Weights of a small model that answers yes/no questions on an image's attributes: encoder num experts 16.
Rows from block 3 of the image encoder, named by matrix and row number. Rows with one number belong to one attention dimension. Each number is 128 + 24 x the weight over its row's rms, rounded and kept within 0 to 255. All counts start at 0. Numbers have three digits each.
# q: attention query, key and value (stacked) (encoder.blocks.3.attn.qkv.weight, 432x160, the q third), inputs 108-159
# k: attention query, key and value (stacked) (encoder.blocks.3.attn.qkv.weight, 432x160, the k third), inputs 108-159
q.9:124100087091112147148109126143122090080122127156096110092164141155152131147182135150137148118136108147157112129162097151138150112102075104153116143133122100
k.9:136134083112149070151118133140172162144105127144115158143112135138118137078136143145132132137156126172128124112084142110109138109155090118109143152159160116
q.10:118143111119119115170142122150147166174158116090114141178122126102120117125131125124111128128112157114110184150123168140117084130167111126127119098148147089
k.10:071134138110103121104114122134097117126149149150153109105101155121079086174115100137120097133123101116127137156129131126113159135104123143123129125082111144
q.11:129117143141159136118129109142133051093137104168181125149141124099146131099145140128101144135103119174099110122167138158110173126120141121132136165124135130
k.11:137115120120125134141088138133148123152142149166121136090142106136161149137155109104124118139129089092075122147123152134118134128157150138149146153145155137
q.12:143082175129094123098174133116107140128116145152138140137130139111155123143145147141086130139161180092157179125172168151102162150149109116134100129139131111
k.12:142191108158143143091130094144116133120144101122085105162088132185115145146130115129135143146124162137137113184114180142144161141094118129137120119096173118
q.13:148171137101150130139125170150093167169117120060155150118113158127097111165124104129109089150103159131131134130127129135117102148125102135105153128151141112
k.13:141083130146164110140113131159139163129131134075169154163115098156121142128159171120123165148112150116183150149136143129136122106124134093123100103150091159
q.14:134117103099118088157143109127135095136142114126122125130131093083170127165082181127131132147152104128148150147140114115169101119139163129119167156138097132
k.14:124137125126151087142118142096109137100137155167179092107138116131139144089078134115090147091097113133131128192122109135136158132131079159139113146107125088
q.15:131113145095088164099095142141109157131123123134153111112136191159137154139124101134085140079124150112147082101100071132134112156149129125135133124145118158
k.15:126166126119114160151132167099114128081138091118121190112120136150154144131130143144121117152149167114151138135104147145122102130151140098097062107146092103
q.16:139138100121139083130122140107154123077159148157121160143126114137143101133122124113113103134139137165110128196185118133149143121101122161148181113108114140
k.16:129098118124114124099153116137141118152123126125128116123092126093151103088104081153123077109152107131093163107127121128094119096129096128170148094148158139
q.17:147138125145116171173120133127111155145143125090127124131133182121132111089112131114146154106073120120172132137110135116137108118141126169133185142162161078
k.17:101146150114150126120150118126136170135098103129154136132102137123094109132128074194111154128088120109154139103135108137116118106142099122111117115090091115
q.18:109124095154128158082091127098079136105118165163133105092136152120172110140101144164134132097116123158086123133107143162131141163090128102151119144107096168
k.18:151095079125108134150129094130122095114137120116147118118106071111147103127162138133143124112127107141133117077131130131123149138166124097122097154174157096
q.19:132132101155107084165122114097108160107128143147089151144115138130150123064127138101089153104146138133129131125143142127153136073092120134132129100166087153
k.19:130150160129133135099119089170096118158118116141122155116091148142139113109121106151129130135132113167107133123141120078165150143127104127155079119116125144
q.20:144154102121120102151092142149146135093131075123119101115182108136091144136107133158101095144154122140135134104163183094133184145161110120103166139127142130
k.20:099111119112134043142153181115154093141115135127113110116111151120158148109130071112136080149120129120099107086092117149142156124111113103135115123135121113
q.21:177137109131148123109106101100147138143135145133103147119127152152170125149157115155097118144136122161111113129141145135150116149089124117156171146106156130
k.21:110113101157122125129136149099129093121135070144094107108159150116101115113148156144165123088136144152181127105117147165114116168106164167137157145131171160
q.22:119133121138102139138147117149134115138142137159119111152160109097099139086115124136158139176136083129116126115102146121155129107116157106116105114106113123
k.22:114091172138100127126113088128134101151096140110114157121102132118128122131134136143116134159070114090101108120181121092123144122137056142119136095140138093
q.23:107087127139123168098118104142139119085119165186140150157134135128139114125130131115153148148132104133141095077119110167144156123102075127148112168123155162
k.23:094153091126125104113128090123126147123104132134108166150137109115130111113142109138142109128148114152118138097104141120132133122127100128150155153139153102
q.24:156102154141118159163134139146136129117113098140152103084147140151133148117107119157148081164130117142169140156159069109075102104145126101115198137142153128
k.24:101133114143178140152125125106128091133094144106109151090117120095128116141170131112138117124122157120159132086098093133105113133159130129125135124115144115
q.25:118135106179154116116121135152121114122109133115094136165094119164127133155155135147153101131136167159136123154147125090129164104132133069102116124118065124
k.25:187096133093123110147153129135135158155113206160139133136153145116135131128116131126111143122125145139125137091118096125135154129093124140093119123124167125
q.26:146145124164109152127132129129110138171152151126108175087122170102138073130156134157122154122132139182094103176132130082180117146113140115134118135102080127
k.26:139125137112110154167107148120081104151150120162115095145149117124131101180119126146144135122148107120131101107112151122146158123147170134080165138150181154
q.27:132156127115097113146112082136114152141183138118132152163101131152155084117129127101126088110151141178126120166126083107160115086102128155143127156108106122
k.27:156119104145150130113119127127139109113115123127115146144098136107163123100097092147102135185124078132131196102171118134131137129153126109136145095128110124
q.28:127131083160137110185131152167113125147116070084109105123137144125141177128157127146176149136097133128139072149095143133137131148109159107107106119167161136
k.28:104114150106177130121083134149135151148113098154140144125142114112142144120113138118122144123131119136114098139123127092128099116143116094151092156124101124
q.29:149128115107108156139129104122143125130126114130130127137111072086131140105188126151103167131123113132134144154168135135144124108155085146137085161097144118
k.29:120121163153142113127123166135103098130138128128111122134121137116082125156135114125121113152129111141087146116132090109130137144098146145136102143112128169
q.30:102151108144152165146139181138168074147145130164123092080129101075103148120131119147131123143115091165119118122154140105104105145119118161141158149131103108
k.30:145155153119112115147168098112162132102096135124157122074178121085139112140181098110109099115112114106149071104139118147150115145128113154121124137147138097
q.31:117106151103157146109095124123100127111111164119084140134141109196132073153122142160098108123095147147112134106121138116129139131094134093107104163124152084
k.31:148116121115127156092171140099113089102127122096164144121121140103146166155124118158156130119131131153140107098121112146139124129076168116123102140094133159
q.32:152166088108122124196124117135095132110135099139124120126152146164108100104165110127151138134127128145132121094110110128103147100074169142137106148106104143
k.32:106096132152130120124108105153154164134142121114144155134124114164150166080139116146158107137083144165150132110138126090082168109136131096126081114117135119
q.33:192134147115114166136103068133100166165151141117139122156125139130097124139118079131133089146114161094161136143134104082080122132142138116120143160116172093
k.33:108084094134137144110123137119137114121112121112128078161125093094119124153095126121164140137133119107109129095129181110138174119113148196118127157152141143
q.34:168102162133096115068129120148082124113119129162134151118138151120106108132115143170137147114127147146093097128148101081119156121145129062132100151126126142
k.34:144064130131110149159131145117101104139117121149095142184156115133142152150124167131126122129158177130084126138103133087125113127149138100108114162176203127
q.35:157110159152117153139144153118104166127137161124113123158125123107097115090162125146143115138134124129112128117162138135100151108127106141136133110144183089
k.35:113089142139178121097120128147123121156171130088151131121091074124119155197148101109167133162165121133114131135119136112108156153127182144153157122084203154
q.36:102097123191110131086116134104097146109144133111157122152083127151132147069134121163133153115118101138082140148093135132102114106147163166105111096134143139
k.36:142094195106112144103129112143150128145124067117116118140105105079135162127111090158144125164106171095095158114151126079148142186153078134173125158128096132
q.37:119107147152101139150147134165154098172203122142130113094097104127138133125147116122196123152091098103151090084100106104122130142166129138186134163120167153
k.37:124142160154173081135097106102101128125123151128166142077157147098116127180117136147129120120110083110164127080126152124119096122137119144079171138154126079
q.38:109122129134142162132103132152171153143136098113165141066128110148108119126113161132116141160116124138133114145131125149076108123117144131080096134151123162
k.38:148112118094145125127172139138151152149122112078115127128144101113144139148129145117123121119119147170156126143111111175119122075161141074116156131104088122
q.39:114141092140100095131162129161151102174133111159128092138118099085130140147168127113160102136126160102124110138101138097068126076134130107153110157125136101
k.39:152127140117140092127094130155132108155114133163139072110142146166106150135110147116113143108155121161113120154099110117145137119112160158131177170132170144
q.40:156180093111136132103083182148149113128121168134148136149126169104100124133077163107141119135153128108117134168141083141133124079097142135112141089111100127
k.40:154087121158120140147113097144103121139140178121079112141134117131106103121108124139077125104154153119152140138163091152105098122159136153113120076138109126
q.41:134160119143139134150075140121067108128150122158129120115137122140120113098135096147138116131137120166120149142100131097173102127085175122113131117130094162
k.41:137112137129101143144119140098122068179136117136100158106131142113129127132131119125130152157133134128141131091130109094123133180146111116119098105165135136
q.42:121136153110138142142139136133106140139121161140132178121127134177146133097127096131100116108097132150141133137120101186149105141110119123138120104097162125
k.42:139130115171137142147132133178135126118188121132140188131133121124074148131149141135157125115137115112154108130158168110120104161103128120126100157135088164
q.43:097161089133113130112116115103089130124130116134123178165095110132144113087138138136123123099115153191104134147133148132175134105096134156131085131118107104
k.43:149104195073138152111149092132100129145105120169141074122093098083122131128123083150157113174121107099096150103131120136108135140091151125170125154139100145
q.44:101183121157102155108124160156118125172134162130109124136110138123149122136171119101159161137118133142142092144112101120150145133096114120176092118104123089
k.44:194118130136152149150148090164125100156121130133134128112082126111094127140112122141142113131178110124129110112117156105100160118148161163119183127162153135
q.45:087055099125101174064140084149126176115123141145111158134134152152154129135101152140163095136139095124117089118149114155093104126121128110117101141131111154
k.45:133113143158143144120131119120094110108079139134073149134136134087113096118132104117123155136149115147120114130117156105127125137136142076146145117111149076
q.46:132140079107132124150078099131128165118132149125134117153127117133059084109149128099120098104147147119094122105129136134089193115106110119109147119155123157
k.46:134083142126120140145121108146139146138131107115115111106121127156118126147107075155134129096141128134178106127164111110098140107111133119108107072088120141
q.47:138133121122188119135121132066068206098125141143110170113139125134123114089094140123126133120147117164127109128137132127112125145062135115108095129109133124
k.47:158125169134110134120119160117122161158129133139135137107103100149152135087120165126166150110139132141087120169106172125067122154113163117127078130118105109
q.48:138120064138129140147141111108112120146110093134116088161120094138131123194078171119134119121136133133110142122152161091132161110114141167112148125088108162
k.48:090189167122156179119150143141122169113111116130117164163117141124135145152175131087108156154145113157129136135112115159094127121102160141120140123113126111
q.49:160098127151134089094113137137139153133130133156090161146136142095106122110133102149114144121131098109099126103173145153124152111116179112113110169122171101
k.49:113178097118122145124127133113085114098144079144160136106144121123111106172129110107155121087150110144196093152116114143111113148130080162155161136126121185
q.50:091126101064138134091132142105128133105096132100180133099124115113120095114144102102112168152091115140101094172155144149123129149139108087088127148132124128
k.50:095062101162122099154145128126108121116162117192124112148173099130137141123131101163114140124163121139137150113103108129122119118140136116142137135135105136
q.51:136114171118113121120129162137122166161131090073082124140147139154126092162107104133111178099110107115119102104129077116129101117117170142128103098131112143
k.51:159169131135134146129094087124146127150130146167112124102080155114090070106160118124138135139161159142126134145076153146113167145084150148161161133162077137
q.52:102138104129108163132088151145166127099112130156116132121142153106061122110137142113129127136137114109135121128126167122132129114114128149130147171155112108
k.52:075095110099109102161192099116154118098170106137154142153109087114120105148152103106135112090100172105119172107129127160145113176115131134149143160115141130
q.53:081134135132120142142140113170144114077105147086126124115129116135140125089114127122153101119140125131120172094169110139118114093134134106099136187140118145
k.53:166114165123119117144129121147148168169121128097137131183181109133104122114085122160156117128166125144131109155163093135152145118165151125114144110140147053
q.54:128170147119118148134107133079149098126133137131111113088104119111093138127141078149120115157112122099112146129134132145136133158140127110142139082142111151
k.54:131138124112127134148130164117150104144116150149098126124170111131102172114116169120153067100110150132080120089123154119151131126120134108109143138159122130
q.55:157158169148100122162108109129154106102167146125091127109084131123137149056165123149102099131112111133166181152159145123176137143111156107139147112111140054
k.55:148114126165150153142118134150164138118116123085146133156141174111130118150089125082133114103103155133128117132141143151130120110156085111147113105167155177
q.56:117127117126147113134119137118159127088096122126144145136106146133175091118147078175141112082109140151139120147125095132131119154135088161145103113102106113
k.56:133112150122104154140120092155117137105169115136129132186188123118115140119171148147113131169115126151112113157117151094131089108143162149126114118103101165
q.57:154140114116143135162167149119099138119093141153130136126146108108134180087097112138120128109134131144168102100135146166128131125127160147107156086111117114
k.57:138149156110097096093101120088160139163119126140118140116098161117109135101107122124136072135116145105118141091138127125133152127108170114157092122125114110
q.58:167109143132161141136116119106108098119169080144105106096093139150093114173136100148122146133126117166149088120145108078150099135135173121159118136135122142
k.58:118123091096120142147130123134128131082158128155108113112148153137125114116167168127142146082109107154146097114147120114145150146096130117123190159161124158
q.59:172151118124138104119143126116135134105151120161146144133105125122145162152158087116131129130101122128162169166149077085190139140080110113065140078142095124
k.59:136111160134134130169129107116109108167170137153117126149115144085101150145146157119174127093111115107091133115118125131132133104122107108132103124109114139
q.60:114127137131166110178082111117135139129166124101163164149091134145133106074114109166102098127161135122145130110130132130089138119129139130162117126144109175
k.60:128159166139114110135076143097137107125174122111108128119160132150119125155114099111093146178103166119129109168155138125120090108111125117132142092138135128
q.61:133157150147100144150161149124117113151124096119088100156150168147111125145131155139173132113125148141097095152086110120155121140103150154130118120117157133
k.61:142137106127107164158145118114148085164119145109121104121086125135152143098139166122123117080106147139104143134128136109150112106150112117147120150103101113
q.62:119134111119119130176121172163105094131084108097121109149067150101137129114146130137144140127102120132132136115131151137137146120149160114167127098097128121
k.62:108151114116132105158096111128140132113161098106147181153124167111098142145118115124121121112103122123136132149106131122120110148136163151124161114077134153
q.63:100132162119126150111166163124121144151125070103181113159087136143147106148105153141121115105124152100157149110099128146121118132109145138155125067107109126
k.63:078129105123134092121116055155134125153164176111096148122106157127140117120109179117169159121123110112096120123158137095148143145113124155159128125118107105
q.64:131154133136111154119122082095148111186128139101104178124106123103126152151086141124135102121106110137115114125123126121097147109132120100104140175141110147
k.64:156107078164118125126153165127111150165113107112167129101136115168111088139148111109143127090152155136161126127142074168113129132116095162089132117130174112
q.65:158116129152150146105116145098131166092079127120151129100096118153111145154145130105108065127097114156126146119132162106140137145152176169095143113107153107
k.65:134134134119141133116142113089163163145132111143089165171163112088100182109122098134101120084106107127104131144124114154129128109126159138111150127112112163
q.66:117108167097121122138144088080143141152126134119074119147138144140121128105108138165113081120155159181106119110127133129182137147143146112143152133100132114
k.66:158174106120124161104116107114103121141113137100151128158099117178136128120091158103126121116132119118085131106135127118166125141105158146119159161081158161
q.67:097159141090149102101125122112105146145121085094178149154154141109118133145126117123124145143116136159120146177140109097094122065102113137142133161165141100
k.67:132120078145166091146103160162134115113090139133109134137129116112139142127156123153129131090103136123173112151134112153113113143125120147129114102118111133
q.68:107086107145149164133125169125114129158109169130117127141131174144170135116130145093133101173122182116136175077097152152091131129153154129119114150117149142
k.68:150122132126101130073150136107130153141124100135106123109061091119108165196105143143120142127122102106108142122139122176119104130168179136101129120134138161
q.69:151126098131112159140140127136113128098135131093133141123118151115109110078106101112098149110137088122154135140127150126129092150138165137135102122104115139
k.69:162135130124136088113121180118164089124134154168133105109119126118095091135086094121094116135112144123155175131089163101133101157108142144168152163162098123
q.70:125119079157161171095123136176082116105132172108126168120128107118102099155158103088178135162144151107119126125164152141115154121117114147089119131109128121
k.70:109111183120099179148154094064105143156125094153099142094109093141138135148146091111098132112074141138153087142121127118115149117142155094121145144169149150
q.71:181136117112114125159139126128143139143111114107159125112139142155135130144145113118169118148058144092119111151091080105090136142146120103118119109125117152
k.71:146155097116155117192139136115148122127131130126111120150125112132094139140140151142105111127120113086142137137157135146119145129129131126167176122167109119
q.72:119163146149179108084144156142115151112132158098164122138091097162120105161136130132172119131140092150145121155163136127104151122129112130113112093109111106
k.72:134107121125110164121138110111125149118132093109105155126163132134140149129152138109088155103160146121134094141099139128125104093122131136130126140126128142
q.73:141100133127131149118142109130133135109149115136134144108100131090107129194092105166147157152158167174118131118140129082147132157125124094133134153132143115
k.73:144087140133112131100111085124087120130097136079123128154149178118149117123185174136115105139115078177150100142101118134159167096141160127116150156126116113
q.74:108128123116146089119105115136084139154108121177106168135101132078098098175106089115112144145143147143144111095136145127092133123106131150099144099132130128
k.74:096172124096133123152104091149120138099126100203126143132141136111109157152162087123153164091118107131160155128108169150108112137156144131156120105125109124
q.75:098152119102112153196112131126113128126141113153130134111150133115119172110148101118120123128111139109151122133116126139145135141129118104106157077127109179
k.75:110101133113078115123129128076143117147152127142126131135119141090118129122120150122122103107116142110109117066122137129130153107168186171109146110121151104
q.76:164127121148102126085140143117129099136103117165156135115084117117136089150083152158087184116094166109114144089106112108113147142136118142133130109119171137
k.76:087183115116133145108132113136135164093126149143070133121176118136121155147173149133145130100149131125142101131097127163141143144133113109136082116117070145
q.77:158095090128121130105107163112112116145139122138158165127109136067117144124189099118128135168107154108111088119103114137110172159114142130129152142125120139
k.77:092131108141116136140143155141129103140147079170126079126162088126103115190136130144126154084115111107125111122152139149103126128137106124120160118158140162
q.78:141102151099129116088177161108103095122123127143153162128142113104146135134138121127129087159131146128117121119101142161093114096103081146132105156117145134
k.78:168130156169135061113133162143145143137127120163123102117110089104120124142105129139138121141131142122161166136146157130117148144118153135112100133124153137
q.79:128117109110120133098138117080145143161131121169086129147110124152118078111140085125166138134114120108147100118099125162117145094125128135126130131130125184
k.79:135194159122133137180152154133099110101151114118155127103145124156117146172155178110102110126136106079116124144095159146126099123130165125138131145106119103
q.80:121144169132131135122164151133173165120093115122136148132131135130135128106143137110127192133104143153115116136130127127096100142162123160115074100128166132
k.80:145093142101178134181098115151166093091133163145134129130092114137130095102130104143146122164132104095096144146123107120138128116168127117148145129167073047
q.81:144134140146130130101134157116143097135141113120130107132154108115163129151167142124122160169166112142152104160103146102147123083123110144186112136107164116
k.81:129056143099156140164122124139150118088136120123121139103135127142129082070159127115156143127142123114139123115154177137131139154146131109133141120118093105
q.82:125145119158120141110160163111106106153139128148151153138129144108126191091184107108093156156149086111102121093101142171107138156096126156131185137112124102
k.82:097118155137115139134166153111132085177125115119113152093098131099107129123108149154120114144114183134097119110151131150117134182106077133142136089168101128
q.83:172147124125119150134134127155142100125100103096089104136137133134118081145093095157107184147090136111091173128119140127093174138145137101135105121126142154
k.83:081120157135130124095110102065154120123143148166092128166118150103102188159172143146112120118131129138154134121134152093125153144167119133116142136151114160
q.84:120131158113176108130147085085051114156147137151077142152110121115152156144118147128154132090138141148136112146169116084157103126117139144122108132127157150
k.84:116135098135101136145096133133093123149130126163135146089167152164143104092112157164137155096121123117113125137123087120109121122057140090111134142146131149
q.85:126128106111146135166073130139174146120161131123105111114101125156133154141134133113106086174131101095115149113144133138119134107157129090163142140119143118
k.85:135127202130134096106140107131121152137141110083131160156092120080147123142120093128127116142126159114133145123121132163146103110122157112126117106171127068
q.86:159116134165104171133113087085102107149168144091138137132130085089124122149114159149122098128161123127136161121133126161111123130156134093133129164122136112
k.86:153099140155125120144176136124113127138105149127159127111155180114124109125098131111150094175147106165127164139140126141129138153127111118127155193138160102
q.87:138109135110157094137137141075073165152127112123144131151072104096153143128140108126103110123141112182142101122090124183104116135119168087133116146116162100
k.87:155130106142111113107149127148132133153131097136127122115141129123142116101123140134152164118163138137104130143153135151092086160110138132092148093127119147
q.88:119163138142103137173139124077112117170115134127140166135158153154157127119108104145110137119097145145142075140160143143133159130093088148121105146097143138
k.88:089173131167149121156092134073149091105155132123151120106123119134115145134136133145099097114120144152117161156122102128166147102123121169113098103101107147
q.89:120137146096117137121149103144147093124113135095138122130118163147158092102155136132117161093139121101101161090124101128161117098117149145082154165126113115
k.89:140147148125067150131123120126135129143161110085130163148138132129112120098080128122147115132149158135103109136098100109144153105112126145134117143076134127
q.90:080130141119098148162128110128144128131116167165104154123135155136118147086120132109094151155139105144166163114083150122158113131152123151150147132111145090
k.90:127129124097101134088148158129178137101117123126126140148080138130135119080090094129107118108121160120124120118124165140104099141139118177122089130098139155
q.91:142120147124151160118097103116111084112173071104175099085145125140105095148186140096106128116143084124148144148092126102106098138126153165110126115132104133
k.91:128075109135107124139115120124165128135145129164125143116163160121146129110113114113113132139072126157141161119133155103124130155081136107111161181149118121
q.92:103114133127098141111129103134134137098140189179127128107113143134159117145113082145113134168116168120109098124136137179117108143132143138173114149136152086
k.92:135140092145087149119143148107123168102154127126120096104117124151134125117106136117127064122148128187109112149152132104118175117111136130090098168114120126
q.93:114125114157149084121114130160127096110127135150109141126140128112148118125163127120138124130167108106144119135125148116067098120130131093124150123117161147
k.93:130122096103113147149113110096123103132131080122105135134174146117127153123111112139148161115123125134140138174152149163116110092158135120171143086139134115
q.94:100123107170110137114127145145119147174101110091142138162144111149131119131081154122130155126130152132121127142112128148117132151152113145106110084123117169
k.94:122139197119133148093116085079146111148082153129100149097098152130110123118124133156154125148115127114108157155134144122144102140111109151123166101123116105
q.95:101092127076125114139170154130104103142104122147146171147151125116148102134103162162125162113100138124102126136196123119108144159111123137070124096113124122
k.95:107152117124131138103114131103077092096131117154111118143129189136128124145153114123151144136139103092139095145096115171097109099108134119176133087122118185
q.96:128111106166123127153170130151136092086097110158122144153098165164161154105149093153114138148103106141134186136111148148117125111076091162103133137165145101
k.96:151130135142132130121161111148153156149167109074101099123129146107120104135167132178114116098151150088130114097130130153120050119169102116196134112122109132
q.97:152110132085152150111100158106132075105131145143100131161090156139128138122110144098139117126118143128125099117111109165158165142124129119129136123106158124
k.97:117174156104144169139142153148111147100149136112132108160130145076103143117122117102154109131119125098117191098060117133129112145138121120117115115152092154
q.98:119125094119150167172129125137097152140119123090109122115170117110136089174140119095119142120169114130084099104082121101156127127116095127126173133158085151
k.98:153087104127099172097135129119147077137114190136169155130100130133114115120095131116106195179115127121134107122165203159121138116105111137093116174147149070
q.99:143109096114161147131166133146121141143149162107145150133141113162143117139090161099153156136135131080119119157120093113114120163150114109118123115098123153
k.99:130165143162138094159137130137142094159131146122101124143146136114120126121147144129121164102153116142099144123157114168143150124100115117136189160112196118
q.100:147144125126166151127100071116123140116144109108133147119116131145168198090088094128154135125135117154141105107104122095093129145169149136131151139159104126
k.100:150131091160085109097154078159140106169134149096165106124114118129145102116115150125139108128101150153091146165104114115130139098118119150120152097128154157
q.101:127107144147119095118123149092162142124110095160139141128148131111107145135157095144163098117115122163110151093128095157142139122163106120133128147119130080
k.101:149153088133132150162150122131138109161113093133124121104114116134121138115171128138133112136114152133142104141123148149151125127104120111114089121124068092
q.102:139108145130122107125163080151156132118111126146107140133126145132146173095119158151174145090138163130177121123137166149063076112143138166134112113096137122
k.102:162159113110100149112119114125146141174136147102174130123121117092152127188129115151120117109106144155125145054110107135107122165178137103137116132120115168
q.103:147130135138131110144134121161154117136178131141148134130127113152149116124140146079160126127141105136117092117122132120145156127162155183160163106183127170
k.103:142116172112120118107138124115096137176100087117126162128128118138106124132111126136174168141122138119149129109148130134121103118135137124114088160117126124
q.104:141107103092144103166134120120179109136165155118113172090105127180085121104134107115177128141161129126142097145088150156109115136152099138164133139108164107
k.104:137135118118134103086118104120120171151167179118107109150110146110138096104108122105126118113116129095131134138133112117080161098152115068130124102133129112
q.105:128152141131116137152103126103167142152151180146196144120100087110100118129114104140113125115150092113125167126130140108130126111129110113125094158112090133
k.105:152122074163098139115092107109128105128090163109132099137118146135101113138162115120127079092126110142088136160173133133132119111126105150117162100135157156
q.106:128111128149135080132132143127140120158191114150095132139138141108143150079136150085147131138071153091151130146115135109106142133146123129140133100155151149
k.106:142152144126116151118139134157100113108156081132116147105140107143088097102149126142149115123135115084144167123128123170107161150153145098129095124122122143
q.107:131119111101105157105075155134138136124076112116098125066150124158134120115137158120142114115169159122102125128158156124161161117153137147100128147160127137
k.107:112090145103150088145149131124091152112107138127138164122137112120119086161105122133128194142079122121133116146106145146173172092087107162100108143160071108
q.108:139126134160095096156168150133169138137141144130149130111148124150111145129128133140168140132119127143136139095144096137102120130180105143129121113103124151
k.108:116152176158092128104143154091160066128103115070130105109094098122153103104098148118089127112139097135116127098209163150134153115143145124124156136135154081
q.109:133188115101173159092147138132120184115123145087134140138113097125065102104125140162141096137113165138133099121084115109168135120166151116153136129109129146
k.109:136087131116098091148142110116141113151155185145152143141123115105105097110145111132129116127198108148065142113112133137095118063139091106128120122104138133
q.110:136122151144099145162121156166147119140173120142120124105118128090130182141170137143154147150106116141093149123132117100132120119105127161083140100145112101
k.110:082094145152133094120125102152133111132123149100081137143119087152143122090147165114154110106103140105176129117131186123133123117129144152131113109149121149
q.111:140132138091143109130108116117131111165120101152101128135126164142110183102152145151125120107083136131097087118122099139135145180060105098126145154088114111
k.111:120114129136147128123131122107159156114138105121144081171143122120147084081096107151142112133173139150110120143091116129118126136126116139109138103132138150
q.112:112104120133149136122113124171149083138099099172101167146086120086142082143108128099140138141087130094137083142150138077140123166145156114152136145167126120
k.112:112138142121166131083154126132155143121177089121113178124123168149106111145121092110129137133150085106126157156082124156147093149088150139125116127124141112
q.113:087126100093132168133102112169136111138185158114165135103119121128154110122128094146189151093139078145162120137140120130121141120144142114151126166112117099
k.113:129106158125116137159121139112142109175110097106114154104098093142110095140193122139138155105150166123137101160125080131105105089160123143135097122133112124
q.114:115129128107115177120110142128105152128134154100099092132091141159160165119109143156132104130129109149136140107112126175111115117138171152108103169167102116
k.114:156113186184116149123140103120146118158126160165106102126116137125184151138129140127097126124114121134173137100123089154140170111116121114149133155154133100
q.115:156163137100148106136121137117125131132136128137117120099132112145096142101134116163108138112126175142122139104139127135132154151118115126112156115093101111
k.115:130142126147131114127106114151123144127091199131151117129150142081138109092110087123149137144077093093156128077188143090123140132116107120090169137112117147
q.116:142109102134108114137137125149135195131157120130161105092119110074138116137119143142138122151146151124171139139132153066134100131182169135109111122119125118
k.116:132099117144126135092090078154112146132121171138135157089135141163117110158121140113130077120148141170113114096129102128125131082100128137072150103096169150
q.117:111097158126129095147149093151112153127121100168124121128135120122112179195149136195138116155124147148082149119126116091116131150106150093130075096103092109
k.117:113121099151127099127114124164112111169141141111118139176140121097165093108125135148151103137112148157161158100145126118117141122154115110107121133165080155
q.118:116158097187145166111135132139064152107109126116124128096135135146101172150119143145130120139116114097158117081137114137110137105148137091123118117163134117
k.118:119109130123096106132075123133177095119177147100140129109113158154136143113117139140096103122101115139179132157161128112106109113138137126186149132114117116
q.119:071148121108146125096122129104103114130131115130138133135147136140128175138139144064127120097128107103131169129140155171108154124136130097134121112143150181
k.119:169148118130140116143154139117110135130082107110185134107144084113139120131123142130141107138100148150132131164145099113132157131109125126146095168080139118
q.120:105134125133109147152085136135139143110100135113097115118138110079129139145132133132119128134137119121103136120095146139190139139134102167127102143139144175
k.120:142115112145108117142174106111154144089083144111118170128159111162152142152160144141128176147139127122126123109106156139115147129106071098132116154149129103
q.121:136089117100101113105123114113145093145152144144105155124103087142156096072099108121113147153118140145125124142182099119141093109146096140134122143086159130
k.121:113128128098107158148120117130112134064119137155118127132139156134127148136137130102112134150096094081129160123159096045143145144138174100135117098119109173
q.122:145062076113125090126142195092122133130118138150169105145160141111104131158119156126150130141146134083165143143139165134177171102120154103094175116140125146
k.122:114124146123114114127152146170107139115099073127089134110121109114096094181134128097129143143145135131141114159146156154102166137105140154088119149105105151
q.123:148092103075122128129143154101114151151131118138081132099152121117156153125142166124152116136135115099084122144103116132157106151105102131124121126141134170
k.123:133095132171135143134146115111148125080118149112169186174146129129094093116132147104101170142142112135152122119103139173115172146134064132101097118123168151
q.124:106133181149109156136107108125106153110088130134097106096134180143125179153113098148120134143119123117077121124132117126131145118097114105115109110107098136
k.124:102131152104180088168118139151143107145128144117111102117139141132176119096092152121124122105129170112142135125118130110153119068168126144142175142171057115